config.yaml
dataset: "photos of arthropod specimens (BIOSCAN-5M)"
train_examples: 195000
kernel_size: 3
stem: "single"
dropout: 0.05
num_labels: 120
residual_init: "zero_last"
beta2: 0.99
beta1: 0.95
adamw_lr_other_params: 0.0012
batch_size: 128
adamw_weight_decay_other_params: 0.05
Rows from block 3 of a small multi-label image tagger, named by matrix and row number. Rows with one number belong to one channel. Each number is 128 + 24 x the weight over its row's rms, rounded and kept within 0 to 255. All counts start at 0. After the name is the row's rms in percent of the matrix's.
After each channel's rows are labels from the 100 images, of 14976, where the channel reaches its highest value: "responds to" is what is common among them. Only what is clearly more common there than usual is listed. The data: photos of arthropod specimens (BIOSCAN-5M).
# convs1: 3x3 conv (model.blocks.3.convs.1.weight, 96x96x3x3, each kernel summed), inputs 0-95
# convs2: expand pointwise conv (model.blocks.3.convs.2.weight, 384x96x1x1, transposed), outputs 0-127

convs1.2 123 [125  91 137 131 120 142 132 128  93  94 110 120 103 154 101 128 116 168 155 118 100 121 109 133 118 111 153 124 147  81 109 101 148  91 105 113 116 119 134 137 159  87 110  91 121 123 109  96  93  92 164 136 151 105 142 123 117 100 149 138  82 164 129 109 129 105 145 115 121 122 114 136  89 125 109  74 114 139 136 181 129 170  90 123 160 119  86 120 107  79  84 132 110 113 147 122]
convs2.2 101 [ 91  72 115 138 113  75 148 120 117 111 113 103 163 161 105 155 110 127 153 126 176 147  96 129 115 140 101 112 100  30 182 112 128 160 125 165 135 135  96 116 110 134 134  77 114 107 153 138 138  96 118 123 138 135 127 111 108 143  64 108 128 155 139  73  98 149  70 133 123 108 123 104  76 129 118 119 122 137 142 147 122 141 118 140  51 172 106 119 125 153 132 129  88 149 109 123 100 111 166 131 147 133  99 163 149 131 127 129 126 140 144 137 130 118 100 135 128 110 115 111  70  92 125 147 153 141  95 131]
responds to: order Coleoptera

convs1.38 087 [109 115 121 128 146 168 147 170 132 129 125 105 113 135 141 131  99 130  54 149 128  97 112  98 136 135 111 132 137 137 103 110 139 124  91 136 137  97 116 147 124 127 140  65 183 145 111 148 120 120 138 109 144 102 112 113  93  66 130 142 100 130  98 123 108 158 133 155  97 134  85  94  91  96 121 140 169 130 136 127 103 107 144 150 135 114  70 144 106  94 128 109  98 140 124 131]
convs2.38 093 [110 143 103 122  97 147 121 112 161  89 121  94 101 115 137 131 134 134  72 155  91 136  98 105 138 139 114 124 152 114 112 158 134 153 136 158 150 155  78  89 116 120 127 145 150 124 155 128  97 135 120 116  97 115 119 137 143 122 114 109 122 173 123 146 159 126 172 167 116 111 123 157 109 108 194 148 124 129 103  94 157  85 133 161 147 127 129 151 130 122 146 115 137 170 180 149 108  68 114 154 118 105 127 135 146 121 132 144 123 139  65 143 118 149 136 133 146  87  85 130 153 130 138 143 108 140 159 121]
responds to: family Drosophilidae

convs1.28 095 [153  93 157 124 142 138 170  91 130 106 144 152 124 128  99 104 107 110 133 120 110 119 127 166 168 111 137 111 116 100  99  93 136  86 146 126 108 116 110 105 136 112  90 211 120 145 141 118 103  91 189 127 114 121 135 168 132 134 154  86 168 136 146  81 130 128 119 109  98 131 130 147  93 129 110 114 111 129 154 124 135 196 131 139 118 136 129 120 122 146 114 150 129 143 125 156]
convs2.28 107 [152 146 143 103 128 117 129 116 146  93 102 128 146 158 135 116  65  93 123 126 101 136 153 124 102  78 142 150 145 116 152 149 152 115 129 194 186 106 143 136  81 135 111 112 137 121 125  86 110 127 123 153  86 107 141 139 132  75  87 107 166 106 132 152 111 151 135 186 132 103 131 154 120 123 138  78 130 141  98 136 176 120 106 139 141 107 108 138 124 167 143 119 131 138 143  90 133 104 133 158 155 102 100 111 146 113 120 112 158 171 152 109 133 125 167  87 152 135 128  95 158 120 114 147 142 149 121 171]
responds to: order Coleoptera

convs1.18 150 [ 64 158 144 121 175 132 142 143 169 172 150 134 130 124 175 130 152 158 139 145 168 137 140 133 163 130 140 121 140 162 115 148 113 188  95 121 144  98 127 123 112 141 138 133 169 158 148 142 173 126 148 110 141 156 109 147  95 151 116 127 137 121 152 147  84 122 157 144 151 150 150 140 105 147 165 163 135 137 100 131 118 141 161 135 142 119 155 159 138 128  82 137 145 112 132 169]
convs2.18 086 [130 135 132 123 116 167 148 168 136 141 157 102  90 130 108  89 140 143 139  90 127 133 133 134 166 126 150 126 123 127 137  97 160 144 116 122  77 142 149 122 176 114  95  83 131 117 172 134 162 189 152 143 134 127 127 137 134 134 155 108 101  95 135 160  99  81 127 125 167 145 138 106 129 101  96  91 126 117 162 123 158 147 144 115 125 141 151 202 120  99 125 132 109 125 111 147 148 119  94 138 110 109 111 113 136 146 117 126 118 172 122 119 143 104 136 123 149 110 116 117 124 145 158  78 128 156 114 171]
responds to: order Coleoptera

convs1.31 095 [118 133 116  99 123 175 118  91 110 112  91 106 101 142 127 124 118 155 142 134 105 129 118 118 167 145 148  86 151 136 107  83 143 126 100 106 144  95 113 114 127 112 117 138 106 125 120 126 169 155 132 105  64 132 114 136 101 169  97  90 105 116 156 124 102  90 109 120 184 151 122 123 113 154  60 128 121 140  96 110 105 110 135  97 171 124 101 144 121 113 140 152 112 105 147 128]
convs2.31 096 [135 139 163 122 180 100 129 147 157 139 147 178 110 128 122 106 147 116 143 125 132 122 103 156 102 127 114 161 134 111  87 139 123 141 116 109 109  73 147 102  92 136  93 137 106 116 122 109 135 145 126 134 130 165 149 123 137 131 169 156 129 155  89 128 103 137  76 114 176 140 149 151 116 150  71 150 117 128 142 121 139 116 120 110 121 123 144 138  94 163 127 151 143 124  89 121 144 149 143 110  88 159 173 151 118 135 125 127 128  92 174 151 124 109  94 121 111 116 132 128 100 131 114 136 110 138 123  80]
responds to: order Hemiptera

convs1.57 108 [143 120 148 127 150  97 130 135  96 123 120 135 100 136 123 128 104 136 129 124 154 114 113 160 143 108 127 162 158 155 150 141  96 188 152 128 125 175 138  90 139  88 121 130 113 137 131  72 123 135 136 137 122 108 165 118 150 132 100  92 105  97 103 115 135 120 122  96 148 127 182 138 195 167 165 192 137 119 142  90 122 128 122 153 114 155 156 144 137  91 139 135 108 128 103 115]
convs2.57 098 [119 109 121 172 128  92 119 135 136 102 116 138 123 161 153 175 119 119 144 113 146 163 149 137 123 134 159 163  94  98  78 152 101 115 137 150 148 104 118  74 123 170 173 141 135 136 158 127 131 132  92 160 100 155  99 123 197 135 141 143 194 124 151 121 135 115 123 132 137 113 132 117 106 151 144 128 133 125 150  87 150 161 135 110  99 135  99 148 110 185 127 123 151 138 136  86 110 100 123 163  87 154 161 157 148  83 123 119 149 128 167 138  79 117 128 106 131 181 166 167 138  88 139 135  87 117  75  93]
responds to: order Coleoptera

convs1.37 091 [102 145 118 145 122 153 123 160 136 168  96 119 131 127 156 116 153 140 107 115 131 123 154  92  93 148  86 103  87 143 133 129 108 125 113 148 113 147 123 121 116 122 150 113 141 139 112 155 163 156 124 144 124 102 102  63 131  99 121 131 103  59 130 126 122 154 130 129 106 103 127  99 139 137  94 152 179 122 101 105  92 142 184  82 123 151 120 148 120  90 137  84 140 129  94 112]
convs2.37 088 [103 121 135 115 123  91 122 143 113 101 136 100 114  88 110 124 112 122 129 179 119 135 123 136 113 112 118 100 170 147 107 155 124 175 160 136 137 147  76 112 142 172 113 118 103 154 154 152 158  94 161 116 101 147 138  68 141 141 109 114 184 144 176 117 162 141 138 133 155  88 127 154  89 112 128 138 141 133 136 110 131 143 102 166 161 134 128 104 147 116 136 101  85 134 128 117  98  83 145 135 127 108 149 108 140  98 159 119 122 160 143 128 135 145 128 103 146 126 147 178 162 123 167 102 133 128 180 152]
responds to: order Hymenoptera

convs1.85 071 [110 107 118 100 112 130  92 106 158 116 137  99 112 123 150 126 105 151  65 115 119 139 131 133 143 120 122 138 116 120 146 121 123  98 153  92 181 122 121 143 134 118 104 165 113 155 113  78 189 102 132 113 113 134 111 117 143 159  90 129 117 131 151 165 159  81 122 108 126 121 101 129 168 117 119 139 126 135 103 141 146  93  93 114  66 128  88 151 107  94 146 160 114 149 146 102]
convs2.85 088 [ 70  87 147 123 140 141 123 118 124 211 139 134  90  99  81 122 150 120 104 124 149  88 133 147 138 148 152 100 131 123 107 109  84 164 147 134  95 135 146 116 152 145 127 119 104 115 117 155  96 119 134 101  99 149 165 111 116 152 114 147 133 121 154 144 142 144 102 103 135 145 152 154  91  94 130 145 103 179 104 139  89 125 157 119 148 112 138 139 115 143 108 157 119 120  87 148 130 107 122 104 115 129 122 123 138 152 129  99 131 113 145 168 156 110  85 166 102 147 155 122  76 102 123 125 146 124 117 120]
responds to: order Hemiptera; family Cicadellidae

convs1.13 107 [116 175 126 153 125 118 101 113 188 138 129 124 133 104 186 137 127  97 133 153 141 106 138 120 129 158 147 110 101  90 126 140 127 150 145 136 122 145 132  95 125 186 112 131 115 113 137 163 169 114  82 131  93 118 151 124 114 122 133 120 154 118 127 165  97 131 138 140 124 171 118  75 106  85 102 115 118 172 107 115 129  86 143 116 103 110 180  82 147 137 102 116 128 111 124 137]
convs2.13 096 [126 137 156 125 115 148 127  86 165 194 112 102 118 148 154 118 102 170 117 116 127 147 111 114 120 130 129 138 139 112 133 110 116 110 111 157 145  74 175 146 160  99 134 102 168 160 110  83  95 154 143 164 113 129  82 100 136 104 104 123 156 141 113 115 115 106 120 166 153 153 123 118 106 121 133  94 118  76  84 128 165 148 105 139  92 119 100 165 137 138 146 145  99 116 152 124 125 171 127 137 130 118 104 114 186 164 139 124 170 134 132 101 122 118 179 101 161 123 152 131 141 138  98 155 139  80 107 150]
responds to: order Coleoptera

convs1.73 096 [ 98 118 116 131 150 140 139 176 133 142  73 120 106 132 139 140 139 135  97 143 129 118 161 104 129 127  96 129 106 159 115 154 121 112 133 102 149 100 100 124  95  97 148 132 196 111 130 118 147 126 124  84 156  75 119 133 122  91 100 173 120  87 130 136 108 150 122 132  96 107  91 101  96 123 112 100 175  98 134 139 105 134 126  85 143 102 113 157 135 127 103 101  94 104 126 102]
convs2.73 091 [136 135 139 159 117 153 133 137  88 100 116 167 106 155 108 121  73 126 115 123 163  97 122 140 172 120 103 107 136 122 115 122  95 178 134 173 175 134 101 114 156 111 129 114 147 183 124 121  91 137 109 133 148 148  92 106 151 110 151 143 123 102  91 145 139 148 139 171 122  84  94 163 130 126 168 152 124 128 130 121  98  98 149 156 113  54 132 133 173 159 141 126 149 169 165 162  77 120 138 137 123  91 140 138 134 140 161 100 106 120 103  93 107 130 130 161 136 118  89 135 167 143 128 137 123  73 161 105]
responds to: family Drosophilidae

convs1.95 088 [145 161 120 102 145 132 109 170 111 136 103  97  92 138 108 148 153 126 113 120 119 169 118 132 100 173 128 142 141 165 112 118 132 116 122 102 112 134 115 146  92  91 135 164 125 122 136  83 129 118  77 109 178 144 157 132 130 140 109 148  62 154 153 108 127 117 151 130 120  87 160 109 127 135 112 134 148  80 176 169 136 123 125 116 111 108 115 135 108 100 128 142 141  77 120  93]
convs2.95 107 [130 137 150 149 111 122 104 144 121  46 119 159 154 134 132 128  86 121 128 130 145 157 139 119 109  74  83 141  82 113 129 130 134 136 110 186 158 127 167 141 116 119 132 129 140 143 127  95  92 116 132 139 165 135 151 155 114  53  93 112 162 118 142 109 117  44 138 156 121  95 117 126 138 152 148  96 136  75 123 135 159 116 135 169 107 123  81 139 120 130 117 101 103 158 182  91 123 130 107 155 150  89  95 115 160 145 133 127 126 144 141 101 125 110 144  89 189 138 157 143 154 124 125 162 131  86 115 160]
responds to: order Hemiptera

convs1.70 081 [131 104 140 150 116  88 183 135 126 108  92 146 138  90 127 119  99 103 167  77 123 124 113 119 143 137 136 122 173 137 117 133 146  88 124 103 143 144 139  99 121 127 134 157 104 140 123 104 155 170 166 141 141 104 147 148 141 146 138 131 118 107 160 120 148 107 108 109 162 180 185 139 112 139 122 135  91 143 137  98  97 131 105  97 162 156  87 133  91 108 142 113 137 102 125  82]
convs2.70 092 [112 112 203 113 153 132 149 138 128  95 171  70 151 113  93 108 109 131 109 119 129 123 160 139 129 149 154 112 149 130 127  80 113 115 129 103 129  86 118 126 136 137 107 173 136 106  89 130 114 157 148 150 120 116 104 104 116 139 153 131 107 121  90 125 174 110 119 111 133 124 111 106 116 117 109 155 143  96 154 167 166  95 113 110 139 150 191 138 127 136  98 118  85 126 139 138 148 172 141 158 168  97 129  65 123 119 138  80 137 127 125 128 173 139  93 152 108 162 109 105 152 178 139 136 109 120 128 119]
responds to: order Hymenoptera

convs1.68 095 [116  98 133  76 103 110 101 144  96 122 103 108  78 143 102 111 103 113  84 132 104  66 114  90  90  79 113 147 125  99 116 114 148  90 107  98 139 115 108 121 108 114  85  95 133 104 117 129 111  89 116 138 125 107 124 105 135 106 148 133  97 113 114 142 126 132 128 136 157 131 106 146 141 118  63 131 140 113 111 125 128 137 116  94 105 128 100 162 124  89 141 122  83  97 132 121]
convs2.68 094 [102 117 151 108 165 134 141 135 117 147 134 126  98  96 133 115 162 117 125 129 117 119 103 115 133 133 121  77 125 116 162 114 123 144 137  77  86 129 108  95 160 106 131 163 109 114 127 116  85 139 130  94 107 135 131 129 142 153 112 157  97 129 136 145 131 134 103  80 137 123 139 161  89 144 109 158  98 132 137 159 120 123 187 124 130 142 165 106 119 138 113 163 130 118 115 138 130 155 143  97  99 149 130  89 125 134 104 125 179  77 172 185 105 104 134 152 112 168 140 138  80 100 101 120 133 159 155 112]
responds to: order Hemiptera; family Aleyrodidae

convs1.53 092 [145  87 121 127 122 140 132 103 120 153 144 132 147 142 112 123 171 129 114 145 100 141 114 116 122 130 156 101 109 101 143  76 112  87 124 124 125 144  98 134  52 167 132 121 123 111 129 159  69  80 164 122 120 163 100 160 115 146 150 135 121 124 111 115 115 115 159 143 104 101  97 130 155 114  70 141 108 131 106 140 143 160 154 158 150 110 123 109 149 112 119 122 159 105 137 177]
convs2.53 102 [ 63  99 147 102 138 126 139 181  83 132 110 127 108 128  87 104 167 168 147 110 146  98 104 142 134 101 140 111 161 134 153 112 160 160 129  92 111 142 125 107  59  85 129 111 123 115 138 141  96 120 124 154 168 130 166  76 142 173 150 128 116 110 139 139 134 130  76 111 120 151  98 116 115 132 135 122 108 104 139 109  94 142 108 124  98 201 163 117 111 173 133 163  86 117 103 137 112 104 160 123 104 125 156 138 159 185 106 102 114 115 133 160 141 120  61 155 154 100 178 153 137 122 115 105 163 158 121 132]
responds to: order Hemiptera

convs1.58 067 [111 122 133 101 163 145 170 129 124 126 130 136 167 117 109 135 102 139 134 118 112 147 177  70 145 111 132 155 103 119 126 130 129  63 112 134 116 155 144 133 153 128 142 102 152  80  89 121 125  96 178 140 158 113 107 120 140 132 132 148 170 143 109 136 122 129 122 143  86 110 152  93 132 113  93 122 132 113  86 160 135 146 126  94 144 140 178 129 102 153 120 122 110 175 171 153]
convs2.58 097 [151 188 174  82 109 120 157 144 146 137 134 135 122 128 112 100 118 124 122 107 132 110 166 157 129 146 123 113 122 140 161 143 127 129  87 117 115  74 160 115 172 148 141 140 115  95 105 114 143 126 112 127 107  84 114 142  81 110 138 147 127 113 151 162 140 135 152 129 126 143 139 160 160 139 121 131 110 122 160 144  95 108 132 151 125 119 140 124 143 110  90 157 116 127 127 129 133 142 142 137  97  83 124 122  95  98 122  87 105 115 131 105 167 127 133 125 124 135 150 141 126 132 113 120 119 140 110 159]
responds to: order Coleoptera

convs1.4 108 [ 97 157 111 146 105  99 100 161 170 156 145 121 140 126 137 106 153 181 155  98 110 137 134  84 149 141 136 148 127 160 165 148 144 129 119 129 172 168 155 116 133 143 135  76 137 134  98 126 152 143 115 166 142 125 131 119 150 168 123 119 108 119  88 157 152 119 143 115 186 131 147  95 134 145 165 110 121 137 126 163 134 131 163 102 165 118 127 129 143 125 163 178 152 117 151 139]
convs2.4 101 [114 141 147 106 154 111 118 126 134 121 126 142  95 122  74 130 142 118 153 126 121 131 121 170 139 123 145  95 123 147 137 147  89 169 164 138 146 137 130 148 118 109 150 120  98 135  89 148 131 120 138 126 125 116 159 138 114 133 163  93 115 157  72 138 114 169 158 113 134 147 115 107 120 122 116 102 176 138 124 129 146 159 132 102 150  76 108 157  83 116  54 133 131 129  91 129 113 165  94 165 102 150 165 130 161 157 161  66 102 126 138 118 126 131 143 146 105 105 146 101 166 138 144 113 160 125 133 118]
responds to: order Coleoptera

convs1.77 103 [137 144 131 126 131 122 100 167 118  83  98 123 106 164  77 148 108 142 148 114 107 128  92 155 137 176 158 146 160 159 159 127 147 149 127 109 135 154 113 126 118  90 128 160 138 131 159  78 136 131  67 134 144  85 140 110 151 153 118 150  89 137 109 107 139 125 126 100 116 107 132  72 122 120  99 119 167 100 153 162 134 102 109 125 102 116  93 127 134 126 106 140 135 114 141  86]
convs2.77 088 [131 111 119 130 142  97 135 135 107 152 113 132 118 115 124 160 144  72 136 123 158 115  80 131 137 122 105 112 124  81 146  97 117 173 113 137 115 168 124  99 116 117 120  98 136 165 162 158 135 151 109 137 121 112 125 126 142 132 176 123 110  66 145 133 119 150 119 123 145 137 169 131 150 124 120 111 109 144 124 119 113 167 133 147  63 137 130 105 112 136 121 138 165 156 122 156 110 111 145 100 136 146 141 143  92 144 100 125 112  93 135 157 142 132  88 155 133 138  99 126 115 111 137 130 114  87 132 140]
responds to: order Hemiptera

convs1.52 124 [151 117 140 134  94  75 143 127  82 104 137  90 122 123  84 108 126 106 125 173 111 146 101 134  77 139 115 131 129 108 124  96 155  91 124 129  82 128 123 139 133 123  63 108 132 101  95 120  88  83 117 124  86 121 133 104 130 117 110 112 139 142 147  88 117 167 138 114 125 102 117 152 137 117 100 114 140 121 119 133 134 192 148 136 103 131 154 140  98 128 152  92 114 105 104 146]
convs2.52 101 [172 171 151  96 155 139 118  94  80 180 139 126 106  96 135 116 167 133 108 130 125 104 100 130 102 150 130  90 145 154 159 127  89 134  93 125 124 129 150 133 157 145 132 126 121 106 105 169 110 126 101  83 121 151 135 104  99 178 101 129 122 122 117 124 113 113  69 108 127 117 105 133 132  62 134  85 129 137 104 149  96 124 150 109 111 125 120 118  93 136 119 146 151 107 107 124 104 119 151 104 134 148 127 106 123  94 126 122 169 128 169 174 139 135 122 126 103 151 173 141 129 131 147 111 154 126 178 114]
responds to: order Hemiptera; family Cicadellidae

convs1.76 099 [123 103 127 142 152 146 138 141 100 115 133 125 151 151 137 117 144 107 136 111 138 131 111 170 134 131 145 137 139 137 149 131  82 166 128  77 126 128 103  69 101 146 120 102 138 137 152  85 138 151  89 140 112 171 136 108 122 150 152 112 187 163 108 115 149  52  98 163 128 143 148 159 158 138 129 145  93 122 126 119 141 108 111 136 119 151 181 120 124 141 122 158 112 151  88 116]
convs2.76 115 [118 119 112 152 103 139 107  95 144 154 112 132 139 131 137 119 110 105 119 152 104 175 128 110 156 130 105 110 101  96 135 143 104 132 137 141  80 147  93 144 142 123 161 153 130 145 104 150 158 120 173 127 138 151 128 189 148 129 119  83 144 103 144  49 156  81 114 119 161 122 139 128 120  95 117 172 130 118  86 130 123 123  79 122 120 126 140 149 120  78 141 127 118 119 132 137 143 124 123 132 131 155 120  94 136 128 230 109 124 114 123 114 145 162 130 111 140 109 102 122 116 114 153 143 146 141 122 119]
responds to: order Coleoptera

convs1.78 061 [196 111 137 126 110 140 128 160 170 121 174 126 164 144 166 124 109 112 135 101 149 150 139 150 146 118 152 128 139 160 131 139 150 103 155 159 120 160 126 127 141 112  98 124 143 136 135 125  80 120 120 158 119 144 152 140 172 134 128 131 138 124  90 121 139 132 104 154  97 148 133 139 158 148 126 136 130 104 157 152 195 114 113  98 142 192 101 121  96 182 160 129 113 134 110 110]
convs2.78 102 [159 186 139 114 121 164 124 175 115 128 153 112 127 136 109 127 100 156 104 166  96  98 131 101 107 121 148  96 128 159 115  90 108  99 107 123 109 123 175 163 132 171 134 100 113 125 105  92 167 148 130 121 151  70 107 102 140 146 102 143 139 151 150 134 113  95 127 148 152 120 163 157 115 115 111  97 107 107  80 148  83 102 150 129 133  95 141 109 104 134 136 128 129 133 132 126 177 160 150 159 145 130 116 142 110  85 139  99 141 135 151 123 163 137 130 132 125 155 140 121 116 152 104 121 153 103 126 133]
responds to: order Hymenoptera

convs1.3 117 [174 124 112 155 147 125 141 149 111  91 130 126 162 161 126 149  99 133 114  89 158 149 115 145 138 130  98 145 125 100 150 117 119  83 167 133 106 178 128 104 112 148 136 138 106 106  94 118 114 100 112 137 148 121 142 109 177 122 153 132  99 124 108 155 158 124 112 150  92 125 101  98 141  95 151  51 117 144 168 137 154 132 138 158 123 154 116  86 141 140 146 134 117 103 174 116]
convs2.3 127 [115 142 140 118 138 160 109 173  98 114  87 117 155 142 164 112 121 147 111 126 148  89 125 111 103 119 155 164 155 140 130  94 136 105 112 145 137 145 162 147 144 134 112 118 139 109 116 146  95 134 114 133 127  90 113 119 107 118 125 150 123 113 123 149 108 103 139 114 120 141 145  90 118 161 134 111 138  92 132  94 118 127 170 117 124 101 121 141  96 160 132 114 121  94 120 155 147 132 143 100 144 149 117 147 101 134 109 139 136 129  93 114 142 113 138 139 141 140 104 105 114 146  64 143 126 153  87 161]
responds to: order Coleoptera

convs1.45 090 [ 91 161  92 155 107 143  83 101 144 126 125  79  96 157 137 125 134 163 130 106  93 155 134 107 137 101 109 125 128 113 129 130 105 113  91 162 102  85 138 128 131 136 164 103 112 123 104 131 104 103 119  91 145 121 117 103 103 103 135 144  99 125 106 113 114 140 106 105 150  82 124 104 103 116 125  59 125 104  96 138 136 111 123 124 145  86 131 119 136  65 121 125  97  97 161 132]
convs2.45 092 [144 132 146 129 152 154 104 130 136 127 154 100 118  99 103 136 175 129 120 133 132 199 119 178 115 140 122 122 124 146 144 134 113 109 140 103 148 119 116 138 129 132 143 134 104 180 122 185 138  79 130 115 147 173 167 136 131 149 120 111 164 134 125 109 166 129 157 139 167  96  80 113 148 127 123 108 151 191 200 118 107 120 104 110 106 151  87 120  99 129  95 139 141 103 101  74 111 149 118 147 136 134 144 122 167 107 197 123 152 113 162 123 144 188 150 142 107 137 136  86 141 128 148 146  98 141 128 103]
responds to: order Hymenoptera

convs1.33 121 [153 126 132 106 157 153  99 153 127 144 105  94 108 111 151  98  94  91 151 114 193 143 111 128  89 155 146 121 134 165 123 116 134 150 161 128 144 128 104 126 104 136 159 132 129 111 149 153 164 152  84 120 127 112 130 143 122  97  94 131 176 111 101 162 116 141 120 113  85 121 133  99 103 133  90 164 150 120 132 123 120 133 156 118 126  94 110 125 176 163 130 118 127  97  71 100]
convs2.33 096 [138 124 121 150 155 148 188 100 112 106 106 147 108 136 131 122 132 117 136 147 151 110 110 104  82 136 147 139 107 161 165  99 118 132  88 129  55 156 130 152 136 125  62 130 137 191  84 118 121 150 124 140 109 108 147  82  98 142 125 144 103 182 144 150 105 150  98 112 140 110 141  84 124  94 102 179 105 106 126 125 151 157 148 133 132 124 165 154  96 137 142 167 143 127  89 133 180 171 175  90 131 125 153 108 138 114 116 136 144 126 114 154 128 105  68 137 113 128 147 102 112 138 120 121 129 116 134 139]
responds to: order Hemiptera; family Cicadellidae

convs1.26 094 [136 128 113 125  77 125 119  93 119 136 144 108  97  90 132 136 111 145 114 138 104 129 106 115 110 129 130 130 129 113 141 149 118 156 107  84 134 112 103 132 128 102  95 135 110 140 153 121 151 140 121 140 131 166 142 138 129 153 107  82 145 150 160  90 112  69 115  95  84 146 107 171 147 112 103 156  69  99 104  75 112 131 111 137 104 144 146 117  77 140 156 161  89 135 101 117]
convs2.26 090 [132 141 116  84 141 101 179 142  72 140 137 117 101  75 114 129 125 151 101 130  96 129 100  99 153 118 132  89 132 142 116 111 166 111 123 102 146 125 148 149 122 114 108 147  86 104 103 129 139 150 128  57 111 158 134 126 108 167 133 150  95 143 100 129  90 136 143 123 121 116 154 135 125 125 145 136  94 153 138 124 122 104 142 130 157 135 173 151 107 125 117 178  98 118  59 160 152 130  93 113 144 140 130  75 103 123 114 120 107 117 100 171 147 121  83 136  58 131 137 128 155 104 127 134 119 128  57 151]
responds to: order Hemiptera

convs1.92 083 [104 106 104 132 144 171 118 146 148 116 119 108 135 171 145 143 124 132 137 104 169 144 131 140 144 107 114 127 114  62 122 131 131 136 123 107 111 138 161 103 169 115 136  96 108 132 101 112 138 133 116 116 119 117 143 150 155 129 122 150 108 121 144 119 124 121 111 154 111 127 109 104  94  88  75  63  88 138 119 153 122 146 109 145 169 129 113  59  83 104  99 114 118 159 177 122]
convs2.92 105 [143 133 114 144 122 196 108 137 119  94 121 132 140 167 148 159 100  59 103 153  93 152 126 101 123 173 133 141 145 127 131 141 125 127 100 115 146 128 108 132 116 156 162 144 127 140 150 129 114 146  97 144 227 138 113 132 168 120 135 137 141 114 118  80 137 152 103 121 123  90  92 169 133 132 116  95 110 148 140 140 123  90 159 129 175 148 150 123 138 137 112 104  90 168 173 113  99  89 132 136 144 127 121 189 144 110 135 126 155 129 111 145 111  99 116 122 117 133 103 146 134 157 148 145 124 168 105  79]
responds to: order Coleoptera